A small model that answers yes/no questions on an image's attributes, trained from scratch: encoder arch wide_resnet.
Rows from block 4 of the image encoder of a small model that answers yes/no questions on an image's attributes, named by matrix and row number. Rows with one number belong to one channel. Each number is 500 + 40 x the weight over its row's rms, rounded and kept within 0 to 999. All counts start at 0. Numbers have three digits each.
After each channel's rows are labels from the 100 images, of 14976, where the channel reaches its highest value: "colour at peak" is the nearest of a few named colours to the mean colour under the peak. Only what is clearly more common there than usual is listed. The data: photos of arthropod specimens (BIOSCAN-5M).
# convs0: first 3x3 conv (encoder.blocks.4.convs.0.weight, 144x144x3x3, each kernel summed), inputs 0-143
# convs1: second 3x3 conv (encoder.blocks.4.convs.1.weight, 144x144x3x3, transposed, each kernel summed), outputs 0-143

convs0.129:469486483488438499421463498434532456487460488510487500487468415480501449513477478389561534492491465503566506483468507480511514472442510491532525485473446471489447499511515489472433521484471488466478482471469508490489522547444480501466508474512461506486487497397371484472375440478491486446484433484463535495480496404438438466437490511467503444480479479483388456476490481493528528483523467506467504458482394516485499476488494463396473
convs1.129:483537520455481514564499500525583541534485577407510496469562534535497565536448549542418590512514567459405533514491480525474501565527452522494466504543493501478576509547517510540518530558532504516555529459566490535499496519548533573522483548463526524519517536376524488486523492530550474559507528480532487504527483545522531488553460493424516497512534553537578525519540515464496502545507557469552505407495554516497552540544520477533534
colour at peak: grey

convs0.62:443491489527469438537475410538509549508487499567463545515511528502463511393564510540569495434493542488556521510575464496516469522554546350538579470502476472502500535479532529456573376475446495530521459529495526518415497483528483517498453505491520482467481542487501477502529567486541546517408538477515511462476479461487545494541559503455400484511482539467543547466527471489507523521496520487497519538511472465472541528528546455499486
convs1.62:439578511476472527486506458513464531493490435587568529522493468502518474524549580501526544559573461481543534550522532479500535463523507518539564548517549569518448494520530493460450536497460496452592589539480537487449520505489562454473474481539564579503595506453458533493483542573530531504431519522482534474547485422447518477525585520493460521545538541492498544551586558488512472517523526531480514498520448495507449533516523479455487
colour at peak: brown

convs0.130:520475492506490460446523493478446504458453499529492501546434488498513472426556445475512476465509499528534490446458491430464470436434535420490457515493506498501466567537519474507541449482498486526509441548485554436524482472408490521443503469578447491453510507593517499466469466484448517529497489528517530479496440568485457453505482483578489457501472537459510439495451487488527571435438559554484471652507546491549514503453503549499431
convs1.130:565486477431493513500515504532375444464533451540493437504471524502576526474556509474506422474486553495476549460492475538499543532526411482544452496505458485502483450521430463588446474584531538439493499458526511566490490535550474475562517543392448508506497530465534449500532478480527606488523523496526493565460453494567503464489529531424497518533524449514510531478557477489487472495433527446559506474476477496557494500524503455542474
colour at peak: grey

convs0.18:460483481483444389451481459463527445496487514483465442458479457500502465450448512476520502458478483451495478496435474501478458447486501384511534476439469499500512464479479434452439419424429515482441475461517492489468459477505474516416459419518447494465507508470456462505466444483485456501458473477495468438482461453441438506496511447487464457532492475376477463481492480497470449533515426458475503494495475462420508463461504481438429
convs1.18:490562481536465481419493512427534509517484492531509519515516520526511491546603565504532539482545445459544515512531552457557571565449509540486558522498410497507491497448468551493454510601483471461459534398477512454504479489492523521474464510564553499474521499467480508472480499543562416474498487467426482478518521421468473467459485591475507493531477524511421494495546519612532454565534535447520510474523456502562532447520499505470501
colour at peak: grey

convs0.90:460415412462515517515446494513491502450497506479405544429447485500518524505453470483442523420372456488479486456511481497500514493501468563482495421528465468469532471515483486505505526516496504520502449496456516481479522531547372510492520524444537442528453513436487466455481486398490484502468485454458479530402517486490510519463496523429491536422402426524510512397498474537555466481492527470486487446490485523521468502537492493488506
convs1.90:468396444491444506502475512509515497476454513521397518489449472464519462494494452505497568452395506503530520466536484441482405468502516441512500411513479443514525532527555516500454465444520477516508387555507525490490501501485389534488539464547481444457491510514529432494542546392446536520500523468475511518421499534508476495513507457553527477495449534468499497415489432527501527467477492540432464527525523476492568470494503461536480
colour at peak: brown; grey

convs0.124:545495489421456471467502543434513451468469516483462462525455526436459553539459503469485514484515462465520476427466485488460549529485507476509483504381509513468465536450542410538480523509512464483426498512495483451550520509498519528466514395518446484474515442511528507488483478507443478424535466478504499514506400526521477485479470515536535442487529466413481481517509476494475498490466379490508497477497539532366484460415469430522432
convs1.124:447460435534472516461488453523516510518527512521465490468485492514493512406538409522504501557435470499495520585532520506572458464548410488487553422515517444563476496483432502454512474438483524473552418541492535517446510455449409520511463497466527473485456481478532449512531545414526531487452515514482468495449503575517554466525536473486460521412472497531574540410524532503501456445512537520510512508457600444505501512513514497535509
colour at peak: black; brown

convs0.54:506495508476457487446524513516497493506465498485522435522476407482495394452464464497525451564543476434501543533545517427493516413474537476512518534465539492523456449518526471510486414376471478455465525444470501441521510470436533481485529417507449536498530518490477515494505521511449436543520509559493469496498437516458479432501526415529520481506524539430462506535526511510513504472493503486414513477470508514489504493425531513463345
convs1.54:468500471543477489501499507525429441479514460429491528454505512543573511499444470417516516481473526530472501509572524515506461504460483444453575479528537475550457451557471539469514460481509551484567481576504520511494514552470467468496515467526487539473502494434411488534415539469506468500511413534457443500470464463432435476457493506524509519429512456503481474477529516518564401481411551561510398491461472496504529497472437498410477
colour at peak: grey; brown

convs0.13:428538504513498400505446408491524521529489504527479428488515535495508513369480503544527470465529547404538507501555483495483458540542521389509568509440495462464495529469473486451529367480454505518465487494497481495406507470501493490477437430499545459475463520484497476480507568507508496474391526453506516464490437451497539509547531505476397497514488565456543506476492483518494481504504469489493506487487465450428505496452521496505524
convs1.13:453561485580476518475531460538509529495488461587550572534486501580548488495533600501557540447557436527581483479569520507481496488485535492502587534528534548441449530511533504463490509472458566490548582514467522473455530496505575441504483502545596504514545502441456511503467561561542496551456512507452519484534464397454520469524583514499460505524500520493479515554486506506523456539516518527464494483522422478482502527503500549442522
colour at peak: brown; black

convs0.100:512483464500504500501512536464566493476463550495472475470429456440482462509451467501532501486484470514528533442526526424439526463510526465489513482444516521496440499502506391530462512449520424487444493476486466459531506506526498577501538452531455547370523510490495502488503481471446538428523493557470465524485471487504514469466553443499530441480495503453445521486550461494529449446373424433425464498500488538448512492437493469499388
convs1.100:535518487440504475569463544502419477475550498431495518440511517506536515536465464438500483514486529532442524526494478509569403520518457477463553482599481475537473439570488548497447451516555523436587497557516551516548502545446468502497525571571526537491492492552479465543470491480574470468569447490522457503488453526505474502452479514618541506454516446560472512475544526504540468473520520529532448573467513474539474484549439492473507
colour at peak: brown; grey

convs0.108:444476472484503499484478476449484492490447463508506442447458561489495560467398475508427521497545451479511459477542506533440425519485565458495506505481511485462450518481551423439487484493456503510501506482434493536448437463491490479450479425476502489485500455486504485483466523495423436463458471474468412452473442520481474508531472462483478551520498516471525473491501435527467386472412385445523428512434531500445464463444494567506507
convs1.108:511514489548506573520553528529555478509555520539473526522533508507461570513578470475565487463508476560540518542553492514506485458470426560530545489532525506477516514469448543489518491495502476490524462511544550506489514558472490502512529562473524460539494519434412507531427529493528483434554438482516563525495542423440474545480564422477543539445517401576486492506459488522519528496467497562570452464462422493507443493582445500414491
colour at peak: black; brown

convs0.126:446460426484529485537443482537454503507477478470390454482459444510516491494467442499467493389411507411489500411495488491470520454505456548469532454514464490470509488483460460492503513450474518457504512475473536538471530523558432496484494524446539411521459537432481489439497495446454500534456497449507527509420515474457485480473510490449478570440467462490484513416497405550540446453495532456452504433437480502504512473523517566465502
convs1.126:442428446442462479510477459529559484465474531502413522480435461471509462479502455482463572430422544510478537475530474453519453467498569442505514426475465434481539559504581494468475487468471478493464409563522560493442505523474430541503475468544472453452471552499532430504512519416490494482455482447500512491445507528483486487501516474513471471489443557440507510418500437537511537477459511524447446538530544455458574462498475466503457
colour at peak: grey

convs0.6:520594554500493476489566526470431483523467487478539476483515523497513504518492580486491499554541469438455536432383616507521520481493493513529491593489549567565502514499491393508469520498506526454496527456515438505536450493509538502471521525440478528500565552493481601460472435563557546511530471534512478503575445498485494469495483476446527464523491482478495471546582570524472483538470514456515491452533512528506490497517480573491419
convs1.6:558443445488544487423467534520520475466574468485445505453447433534504447502472449497456499479459415484478446556455483461562492415487458457455470458480446409534514492476509508508483539450490513465466401497410498464561513464507421453523493472537510430465425441533520477516524465423473499490545495483475478517473502551521495465489480488550533490427448461515499488414411489451492492438504499515448490519468559480533493481457486481510499
colour at peak: brown

convs0.123:548527502438489513543503573487612489500495597469472503483491470403477516534483549497474567512524437453492501487474494457496592486529537499483468516443517535455490512503521450565498552453548458539465504518474466426578549518456504584511577444491453497463524515519566520498526505511500521429568502492472476543518457552518512533491492458512567483479497516443493518497531495494521472558439439481461516500564578566428517496450519513536412
convs1.123:467488491510495475517475469535503533519495479497526456467489471498488495436468470553483530591510479497437531513503546484503390477608410510503516455516552535577457489494435514459505471445517507482571478575495539509460479431496499515546451497456553556508552506494571480496556517497501498526475522536493452492486478618533576484505517445511474505503507490510572593480570520472461462475478514517476459526460638439505501518507472465556532
colour at peak: black; brown

convs0.127:483439424489465515511435503510549499468487545477414573512461506514520555536488459468441558391430472508462460478458434500467547509505480564525481437502497466407534593493549551505496544536483522488506473551452571483491536535534438538490500512456527439542460495445480455433477461431463470501494454437513524514416497486469521524457495521467504568458453447508536512424477417538530543493483485545526509516454482529478497516523469473465500
convs1.127:503414434453469483455479522518506506475483475541416489470443441494495463457528428525468549503403479504471515489537496453513471449521479434509482422478491440546480512498493484517482442439508487453521377527475500506516509488462380487502522447535486450476496483514535427493546525376485526515512535497477493514402519544540530466539525454553523491441445488470539522398529458476474497441507486532463502521482533469492512501466518453559478
colour at peak: brown

convs0.68:501512505483509502480536528514490477514481497492478456481482429410478425464465478490494452511486464426495530507531532410473533443492510463490484502500543516540432443525516412529483440394506439451436523454494466471523512499492509500505550485521453524404516544494495511526502489502464455491527491557468441516495450499466485418466523426510531484494554517430437519514523498509540476472409526480401475434509490522547522481460508532476344
convs1.68:517485478493480499534472543524450469476512477393481518431508511525555533541432446423503533474478513554450519498563502525505471523489462453458560478582513465533449458569480539498493452508544534477558476587515549532527523565466463493530527538550495526519501505475434475538436532455530469528558420517481448522462473480468444479450469523567549506416516425534475495465532504517560439479468562577538438489460491502514512501534427490435504
colour at peak: grey

convs0.91:466477478499460496405470487428535448485442492485487485496468431472491448509473467416558515479486458520554497492461507480484528484450479499526520493472438469508463495489501486455459519487454475453466478459464485489486502521446474493457473488529460494492484489427370480481402444470499479441475434492468531465482510389439432474446473507480487445477478484473417451481481480464487528469542446500461518438453366500485481467491484471402491
convs1.91:491555527417494489541495508506610539519515558422518493485536546532492549516468591530442567519530527424428543523494463512489519575514436526500489519532496508452578521545520490552496517575534495472564557474536488549524505487576556555521496552526532512490526530375522495491505494550551445542501525473515501510546469555515526478536474516465511516521531582545570515536524509515504516555506557445536514414495561506518522531541540487514533
colour at peak: grey

convs0.4:536527519506504480469550534440426449540470441491531451504525415445486452517482525521509469543548500457448562530494524442512512457502510503493432521462541504549470416478510420525476508411506453484507573487515446547547450464461554462480524440533460530433551446536517487520509471565492549492551497526535488504542490506477486470494538413524539480556558497448439504565506516408465466532447443450425475493457516485488480449442484445495455
convs1.4:552449464492537479495456552484506466458531525403470513482468520499559520553461438445527532469462474525478522554462498511566472509503505505507481461517470454493536522510493531488471528519526526466469438519472545433578472506478456527524496529542493495497466506533459477511441424442531419457576388485500443472453519539481473509398448467552549488456454473535492489449479500515505485486437549500491366533458542503527522455507393518457511
colour at peak: grey

convs0.51:483488504525461500550534494445498504479463480519480474528469495389437522526503517522524482504482478521553538492544509440478463501547500451501516496415531538523463488456468500488511513443484423476509466550504468444489494474455487509487488386506479519395541474493529538502525507484464625390499506536484481481494425506506516477489536458503501444474476496445487544503533520460495509526385415483419442503549531512379512483432495495534456
convs1.51:449463453452486505542448489495472500442515490492440507455469495513514497536456472452475524514431464550458512513521493509509420473576476485499583436557499503511475490561505528435423502494509528467609443585462589506476504541512414493494469541528611507496485504454460467507453496448539489486489454471486453489429476489447552505470534483548496522440476517516519567427553507521504456473458531586513427528508514486539509510528458437440501
colour at peak: brown

convs0.116:429506523567473390579505418510480538520501501517493456501503516457424497386519527542537476477495519403524516526525470438490446498558522355495558497488525518519507506432472523467539365435459467530498483530514533482421506477506491516483452488506533496425518543483515512540521529497481529467414528522512521472500480474488533510524539483468412490487524499496526545494514500473511477528452467483452444529516494433432535474515505469513501
convs1.116:456547504521501551523548448466464534475504437565543575517479495513532481520552569492543546503564462513556483531533516485499490489540547476509569529516570542510471509522571548435463514515459526456593588562486551513441523525533545452492444492544615518487545531439413519537433552558506504494452477531490537458516476417429527479507555510533462555516504512497476534537528509507509470489440497559502480540526456471495507511506468506412509
colour at peak: brown; grey

convs0.112:499496503504491505458519502517504485517484502484452458504494440432482439423470485517532416502471436426486519506532532422474515443506517480490502501486529522503434419527488443519442393377493459440449503434503463457512496497532474498523536449482493514446508533504476506489501497470488423511516490552463467516453442515457502415481557432496516525500499464395475529489515499489526454480433515503398481467515516517533506486447502545469368
convs1.112:534509499521489529498491547511491436507509495398515532453525513516566530540452482392521529490494523565471546484575538522520481555472461481522540506533510468529452489542482521507512475558556533491518510600512581481530528547447504511558512518541458554515525521485444492517437556492544442502565391516506478520501475508481444516442451513561550487479528460520479485500570511509532468514408563584523399501471517498508506483498405499444464
colour at peak: grey

convs0.107:502427399431494521543405524519537515442500545478428570491449526488524561527466465486450544430431447497474479471468443494493566525526457552523501422526474424402537549505549513526477553533510513485496494528433550467520519518516449524499528544495512478538477496474517406441502476429469485514511480415491528521419525511500523522466496523493517547457463445524525531418476424534522518484490509522530506540439529546517453521547489467504510
convs1.107:503393412467467481485460517521486514466475462533420486480434440483491469486519421527487534490398473506479509473525483467493461452531475448496491398504494444526482504509489499518480457439517483465521391534454506506509503490480384478519524469525497462483489474520540423485548505364462546515511538491465491513392513548534523468523527473542520490440437496485527530397503461477482503432513490520463504531486536481512512501476518452547482
colour at peak: brown

convs0.131:478424400453495510505446512514503516453498506471401544446456486515540522517458473484421520410384462493465495453491463494494549505504447567484489408527454446447526474539488485518489537526508530512505448488458503482508503533523393506486534520473513456537470510459491443441491470404487505518479494440454489517411521491503516507467505532454497532415418432534514517396478448541554479485503529474504502484467482552527468526534505499488510
convs1.131:483398434487434493496459525514503508490447496523411495478447459470507472501512429511487556467397522494486518472542491455488430470502497396508486412504474452509520535543532512514474450438535482504498390537501499509499493525488392513492543442548484450465470500522529437481538517381441564508513538480482513518404527544523500480520513475541541473487441533473517497411485432488491522450488481518453484543496527492495543501478523459541484
colour at peak: brown; grey

convs0.39:442529511473481493573501429565511534491467534518475454540483483445479456455537528535566519477514539498540554509556471433472459423565516438518588511500508509505482520479484476455570447404431465542514477561523507466436492464507493539488471501501469468443506506477527516516551523497499599489434527502533525460490469513466516490492573408472439449520472528448510567496490506495512529516419497520416483492515545479472517498498530432496371
convs1.39:446493450472489512551462497538458508466494448522494548500468472520535446559516534449529532517477462530521494515525495527516411483556495501479590457552512531515461503526574536455429475485494515437613514611461575484466521553519475461489475520543556567526569545437456451512450505483516525483482446483493485497465454455423519490460563479553506513500469522500513576475557499499523475500462546611452426519516479494503490504545451468432490
colour at peak: brown; black

convs0.141:512458455433472505452433541496520493448430502515480469457430447461483472531501467497493554500525480486490493428545457462485491424489532465476511463452445451450489486517520427505492538455511441524498472459454467513517566564433488523531549431454429479446452462438446446460463502488438496479533468457462478550472450489427507501540527472440557414511460526470473515467469436474583457493495434492463505494473492525473472453449513480440415
convs1.141:427535537499525481559506428540529551540501549453524507509546534527513554477467525503470514523517558461434515517455494541491402562533503524514484533542508497502588516516521503402518498533452504540537504494555473530440460467514512551469412558447526513489507550443509522501483468513534522500455451499562510439525452543447529514494485393444457470532532546544554516519542517477493508533422543482550410477516567422480550522552441533487523
colour at peak: grey

convs0.86:558491453394490504539478568489560480430472571476482548512432507458506516539465475473508562484496418460524468436441519453513592480501471511533481504479478485433485549491512434540461550470525487529451492509433467393592499485405477565494533482509405495516492534515529474442489492458478480490564463462452520497489481544485483547472487439509560474459468467467489499459518495510473518467483480501486511557519580545481460488486487484495400
convs1.86:484420444504492467474474491541477504495507463514467461469457434486499453449502435539476531570427474487458514502498512472502440418558422468465508401509530487564465477493435495485501493428500499474560416561446518511492495444473433488533492478466510510498516484509577457499585493411468527518492534518467440504430472601528532473515517474509495513456459458497543558419529488480485459448505514499454493524477607460526502494483506445564484
colour at peak: black; brown

convs0.104:539470430424491498537467560489569486423491574465472563487408528474520562531452470467459539476478393461490456440420525477507583520508478542519475489491495504415506550484545486540455560500523514480465495507434485386577514489443485570490536511508457512526507538515526465448480464434477443488549454473457531514461490541492499532461481464527544502443474424510504508454514459517481497460482486501526501561483585536484464492505473512495454
convs1.104:504409425488488478469467509528488505487496468524438472465442438489490472458513423539470531542404479495465509473508500481501452433545446467470489396496504462550469496493451493515497474435515490469536392543435519505509506470476422483526510471489506477494492479518570443495576494403455527512511540496466457518416491587557538480529519478526511503432444473492550538413521463465480485428509492509472500536484580467509504499476514442573484
colour at peak: brown; black

convs0.1:481446486464449477581471517481559484454433522504486495514444482387396494485471435492513539447474484474530487503487440402447528494512506430494517458481488496473517555433489509492468502402479390510479455531467523386511523474408478530468513499530470478435496468477529480442518489462447541454513493480500502486463528504480474515471508427514506459501483480472463507478504490499498527463420432483434488508498503493441483463511498379522476
convs1.1:476471413449501497497485491532410525439524418530439498477450442522527441492520483509489529521421444523465503492535487511494426439554454477458562429517551477545403466535474492477458483466517524469596433552422529531481492489501411445520496473480555495523525486463481460513501525401505520515492507516445442491412420489471527471499552493522501540415439467489517555441534503500510437465517520529447491517492495489523483514474501483465494
colour at peak: brown; black

convs0.101:510513506513504475522557539450502474494475537496528499523473448467473451497504487505487511513507498484462539506490532381428502444493547411467420515411541545515436512499518472530462502413534442529469521464506450459534485484459533527491521429498461538388540499476497531481474440517469521432524482560489501517519515475503495509462534431491529490519525527441435498526533521470483480477403457428391434480522459522422498464404466551502493
convs1.101:536480457501522528552473530454396475448483491397474458452468535535508544553441430451502462478468531534455491475491466545490446529509447492447527470530481458523490423579398584478493480528534544480562455490509510541555444547503454497493483537525537492518470509508449464549455480446507454525565450494517440467463435481492502501474457502561534487454498398570495478463485492475497461450497488474585463508431489509490494513503441497452537
colour at peak: grey

convs0.34:504542506406484457422506478500480491493454496533490440480507547521499538486443527509467488515551476482492525431528526551455498497489511463503501539414525510472457507480500365489515452514458534489442498443516470495498450472526532498459462389491458481518539497495511529487508520545488434513472502477493439459515381529502510480534515489492478480512503511351561501519519482496446447529478475458562505453458550500428469503417508539505389
convs1.34:465465441552520513479514503539521511488569510478450507513467499531510503478542456490505501488468473531489440566526500488530449409483443482479532451540516413556522518511450543462534506437508512471563396506483557475488540514478420475515479531507514437498424480423420466572452515418487449468507466508506509505478552461449532474462519478492508521434477482542536489409406512535537499437477535570551447489465502489544500529511485551402517
colour at peak: black; brown