{"model": "model that answers yes/no questions on an image's attributes", "dataset": "photos of arthropod specimens (BIOSCAN-5M)", "encoder_depths": [2, 4, 2], "encoder_stem": "single", "fusion_encoder_width": 128, "fusion_encoder_mlp_ratio": 3, "fusion_encoder_bias": "all", "warmup_steps": 1990, "weight_decay": 0.07}
Rows from block 3 of the image encoder of a small model that answers yes/no questions on an image's attributes, named by matrix and row number. Rows with one number belong to one channel. Each number is 500 + 25 x the weight over its row's rms, rounded and kept within 0 to 999. All counts start at 0. Numbers have three digits each.
After each channel's rows are labels from the 100 images, of 14976, where the channel reaches its highest value: "top examples" is what is common among them. Only what is clearly more common there than usual is listed. The data: photos of arthropod specimens (BIOSCAN-5M).
# convs0: first 3x3 conv (encoder.blocks.3.convs.0.weight, 144x144x3x3, each kernel summed), inputs 0-143
# convs1: second 3x3 conv (encoder.blocks.3.convs.1.weight, 144x144x3x3, transposed, each kernel summed), outputs 0-143

convs0.82:469483478481485477510481445519508517492474513531457503531485527503466502442521483518539530446490521526534515477529471495471478505517501423534545475485479482478485520491491508474533462470462485532481442516495514495450507486490455518492470490501495474483471489509500484486514522469497483511440516475514518478475479483488510514530523485492441478482483494457526511459486468501505539497494505504501513529489489478484517512491532471498475
convs1.82:474541511452478521478500491510535508502490483541562506501500482492523491518506542508497509552543461466508531524507517514501536487513524552538531533494493538484494497515519461493452540510490520463528557506476503499490494488488563508488494490523497557511564501476492514489495534564513507479473517493478501474535507473475517489525535511479489497534517522498502524554547529508499469522513506490508506493529495509495498511510528469484494
top examples: order Coleoptera

convs0.123:485553524485518483480523476479490477540493521462487474510550476497511476480533541489492511494531537486504506483494523503498470491497503487509476517457497504490491508476509469482496479496476495518504524471542501513483460468509524537478474451445485500501524526471473514501482495549523513497481486505531472476533461472484483506475477491428476490523527533461474483514521504489448487529498503468478489439516442474475550474473483507482480
convs1.123:532468451539531498489516528516452509445517487502461488511447498531503507514502482514515470449468457510486484487479504506500492506494444504484481481491489464511502488514460535531524496504535510473473438510467511470529497513499447453522503529493531481511492484516494490514494483434486442520538505510477497513474507510527510478497497515517524488450467442530508487461469482502523513458503516489493490486491514519531478530504496507500536
top examples: order Coleoptera

convs0.15:490516512495478480473530495476495503505482492569534551504493457472493477508486468497508491529525501513506529524458554444503485461492552505504481527487511474547461497498553511502485486472500474491497518503474548485485481509440504500503504463533441519475515495444478523508485459507488500446492493535481488490499488488489492479457538475498496467523508532486461490508530530472503494485468475480460470531507491498496505498496494482474468
convs1.15:501511507485475505488495508480487494532514506443486485448542505524512499545425510493457535481506481479458484506484493521508494515491494489474478492531494503484498488487469461511491530505495513484502500412504455518516520529540510511478503507454498524500514518450456491509485484522508477520510491500463466525499531461497486475504455522436505534461524505502507486496518491518508453547509495444463507473499462529524537508513504500486496
top examples: order Hymenoptera

convs0.64:474484485510464455506501482482500484514485490534483523513503483489492492440506496497470456484523471446489499496473523493495486481495486483500474485497472482515498503481512475469450385451451487452475496485495468487471466472474495484500483503514454514487511493483477493512488489483512531484473493490504494480496507464468489450482510430495482476501498489494470503494490487455477485522510476475484495482481471478497506491497497511475419
convs1.64:557505510484492526501499532510528481538523535456492490466555505532530491535463504478474514485506516536447533508481488532500502531466459541534455506495503476501477534487467509548521508563539514517489485507491520507537484512503489530531499498478522496541488491472448502495480490500524460526547478498492485509501517497508480529482466508497527473466507494510500474496528497469447516525504531532524493474460472523496525485490470489472530
top examples: class Arachnida

convs0.43:505527512496493491506512504507442494543505484496473429482562472497489499490503549501465501469506501490498509477527474486485495499519487493485476476451483491484445493496506460512490484492505480509499532471500520530505483501500547511505501468445486492484521443495512495489511518550509539499510495474492479521542484520501492494479492494418510522497511499456499501511506470486471491548486449465497492436468497498448536499462482462513493
convs1.43:522468444517505496489502525510525517466524501510440517503463494520480504508518471523498516433452455491498486496483489507508497460510476495484487464480509466498508514506485542516507507490523498476472432499471513484528516520472433477513515485515499452509491490517489479511485492433484478502535494485476505525460511493503523486516503488522534481415464480532513508437453473498512535474521502500502502506494502504503483533497495534484513
top examples: order Coleoptera

convs0.71:486510502512498482446512473465539468507512499497486491517520491483448474477511495475476472494492485472492505488470505489498476475479510435468488495459498500501522524452516481463487464488451464526500522487476498482481466458485500471463458445546486491469496481478459499509471479511516495487479474476476483462524486470468484519473501481524470493517490532482472489497485493465448469519486495469488488506523459456473523472468474468464457
convs1.71:507496484517531527476511510492500463504497527474476499473474480533522485526453484457489498473487517539487518471475503510479480481452494566508498495538467486492519505509499489506472517500518530514505485474499492506510495528521491503484490553481512479541491509436455499519451459485517396500522474511501491503476514491502453535464473511512510515494489467529476453481502473509510487487495502525495480461506490510511523477529467531458548
top examples: order Coleoptera

convs0.88:505508516468496504435517509499517494507510524445491486524511450516497448485477524478512513502513518471487519511515496514491505430485504512507505505447515523498494481496505458504495469467483511497489499439551479486513510502500514519496512434485464519524528533480464496504493501513484461525519492505530499512503442508479490492490511461494516517527522504428485499515508512506499494530516481485480518467512489509451518494450494506475403
convs1.88:504482489518528506493506490538446467473504474478494505507498500552532507490512483460536464484486497527496508499521515499505474531497462482510520482533483468526522505531472531486511478513509534479526477549482536457484516506494478473537487549501499502503507482502456497496464531468523428529512448510493506500486528518486502497462487502531495505490470464525495499487494501502521503495426525556493434511483508471536490514534464500460530
top examples: order Coleoptera

convs0.12:457474486437525509511462474515512502483509515525482475474480524466515507487485484507468539473514477538462476477535454480481457454517519479489493491507519479443513494494507444466534511476469496526514469517473505510465527512471485517484482516448467474482497482487504479497503537485472490471478488457491465497483497494457488524514517464469487522493479492492532509487469448528535464508459491527475468487468510478503482469505506489481455
convs1.12:464520535504513476511492451520534516510499504522536505567504514500527525486509523502517483521538521505525482505485489513487434525489542491538512540532508502480533569511534509460496463497466508493491499503519492501473501500513539501464464510511502493481521519490483524497467472526526506491467472471537555485526510469488528493482491474485468490550503548485507475532478505472509519512462534504525465503497503452503510518531465531488550
top examples: order Coleoptera; family Throscidae

convs0.78:475500503512491490472502495460532488512446503512513526516503467455495492514477495499528503513531506536523517488474532470476468492503544500536505512467473479513473526502555504479472500482485461494495526509484542503481501515462519511490496455518472515484532485456443510500447476510476491428483470508499528486513464453461497489461505489505497461536512519491474477524512504481507533497479455533457455528500491494467507490484466486447491
convs1.78:524522500478471495465489529495514507517556509447492475470536503545520497536477541479478522499516472468471504524471489512559495513494476520506492484523497491494517511509472504529500512525519520486509496434493464483534505527538507525509511508446515513537515518438462489502475490517545461530530485496460483520518512491514506477480468498446522526463507525539507484506509523524507489546505532478489512442499480530534527529523501495481515
top examples: order Hymenoptera

convs0.109:478498496529490487532517515492482506504461495491488471507479453454463478468508486498482488471496517493481498482504511456441499476517506455482486505485515504516495501493511492510472489446514435492474476509514483480499514511466508510505520509514482512413503480488496508499494469484472509450510498532522484519484529469490498472449501458501511460497501489500428521506490486492531515479434462467434464497492464505483518487493494446499484
convs1.109:486520493516493502535526490457455518486507482484506523493498493523528479512537505473515481501480517530490520498524511512523427499508486505499563493536500505551458491561500543472442459514523515476566503516490523516475503524497487486490506510525545519533492498496464504524460511493528560474493478523499510492501464460481494496448509500534491514459481476532450506497526519497529501495536508504524477515519474479500508518490478502459533
top examples: order Coleoptera

convs0.47:476505500496494466483484467509501482508501486473484486527498453474512463452541507482516448486492502453507485522455503477511474443472485481501512501504472514492490508497486491470450433468455493461507524470530489481480476447511508483479483507494475515486503538477465488509483471508503514499475480492506536464483491484460474473449509435512467523521498502482461494500511509507485522494482511493448488456498469472514503481489492486464436
convs1.47:524485478525526512476522503505474495476502499464501516449488500528552509500485488469499481476477503520453513485517526549482474548487514529503497487508500472524500479524483501513509497544544511493467474545504518495488467513516478511551480511483521520508499516471464485497457513461521437546529473518488444493471501540496489520493486506515504476483481418506496502470529480489467467490465532518533473491482537488486503516493463516458535
top examples: order Coleoptera

convs0.9:482473478511476457475479471474540486498469504457471498500501474508474482481524507493483484471488490455485489495463483507485464475496484484488479465468450491484502506459488496458448461477444498494511509464496492489476454449518495504481459460514502491503502501473463487479481481484485503501478487461486514459481464474461502506475470451499481513510488495453479505494472475471435509518511475467472475493508466461471518483482483504466453
convs1.9:553502505505508527509519520497534494504505519482511508486519515535495508541498540474497498498521507527470548481473491523490503543475475577555473487525482504491513519472480498537509518562536530514498508509496517494537459487513510524523482526480523513545530509479450493499470483509523437532539482501494488483517518525512485535477486527508511457501507483532487469517524501473445519523470525543493487503525490501521527485540472487475543
top examples: order Hymenoptera

convs0.128:495457473518516470493502517508481500472486474506467474460473479515501487494495466508444488456451486499449506471516478496479515484500441502476492443499494498506507468510448472519478499493509489481502418521485469503509487508510448484496527496470506505488466515517511478477509477450488486515502510505458460521435508505512496464505523517450506509463453498485488505441475474513541486476508523460483514486457497518502494495494523509513517
convs1.128:502491490501462484507468510474489475490472499526493525515483508483499507522571483460503513487492559505495504490495479485514431469471500442508492487486486489464512500543518522493464472467515482501509492520533517515512476527481498506480517467542468506466491498533493483478475475482500561491509465493540500488483474493459461497472513434519521464532492521498471470493501489476503524473459500519506433541490501508510513478498456473478457
top examples: order Hymenoptera

convs0.55:507488490543468483493541506488459508483459450510527526516455509507487503468514447511510421519522500489524511502506561493486506493492539488504490515483532505544464489509543541512473422490506502444453485513473492461502467476488502464514503483510512556487501522507504516497503503465480498503493514565476470498470493497506507445512523482504496473488481467488503496502533516467494500444507483503507516511479505510489502514471512475507474
convs1.55:553508507496481491480528528461489429523522526488515493466516519461517545525485478460491517502499534503479507511463513494510492528477485496502465522479518493535473480452467499538511522531518477504484503504515483477549523508470516518492504491499449528478475465531506514525504472516499507491531468547522487511506481523535456514481460508523513493464532477505473472513534512470479485483474501499511457510457510502494510421468456469513500
top examples: class Arachnida; order Sarcoptiformes

convs0.75:507457476479516518466482524482466477472513475484453506454495479531508466499460500478464515473467468499497463489502456481500511473476452529472488430516494463493525455511491467502519494468496491519520475494460458498523499511497462499495523499522479465508491482500476455467482485469496488580520483463464458514482477517487471507482487468495518540499450473513478488464482482521507476508525518483511528512499494522536491486499499459487505
convs1.75:472476464523473486455471492540494470485504474504485492487462445492515439506530471446501508484482520494504486501516489497507502427442501454472528486496497467492499482522502513456485506479463508499492480516498497466491484500473496492501507468522476511476487497503462482497486491468489518540496476497510487480472462493412451489472504473490505502500494521459467467490482491510513468458469532499471492504472512497511495493485512478428472
top examples: order Coleoptera

convs0.126:473494497482488500481487498469507479499461513517508516499476452476518470508488478474513533504507484522514496489461515476490478465481524510496497518509481478505495489504543502479484511491487480493502486492480519510488517532471489519485503499525468499491494504445408501508427455487473482452488455499481514494486492419437477494472496494508504451497504515501449477494501489496536503482497492512471472495477451496503497477508478505406483
convs1.126:484533515475488491496512475514521522529532527455511500512539517529506516505484551527464551514521530479462502543507492507530473533499479521503498517536496524512552515501508501510510506529497490494536514460558456523479511523546520533505474522445511536516524525413498507511501488532546480535487506508525506510529495518504509468524474500439487530503519515517513500515515537509506498544497528475496494452514511491515522510541505485514499
top examples: order Hymenoptera

convs0.34:512453450467485504485481502473504496462478490480460513471466506501504530513487488488458498462477450472480462464450485495474530529503475521464457461498504463475490468472495468500492516496486502498501454510446435459516495480479473503480491499518479476508484491489488463435492485459480470493510488467449456490472497488505499495480480484546502471469441461512509501468480464488479484496508489473527508513493483499495496495497480482498492
convs1.34:519472474484497502461499511526477522501497474536463470449490487514495499495516468538446528509456525476435501498500501519517493471514464474449479463496491488511494458513468490529490476509515492481520465478481477542517484505501474485518507508493505468503492495505530489492548473458498537496511550489488431493466496517553531489538516470498511473477470532497531516466507483440496460488516490468517518526478514496494508521493531486547499
top examples: order Coleoptera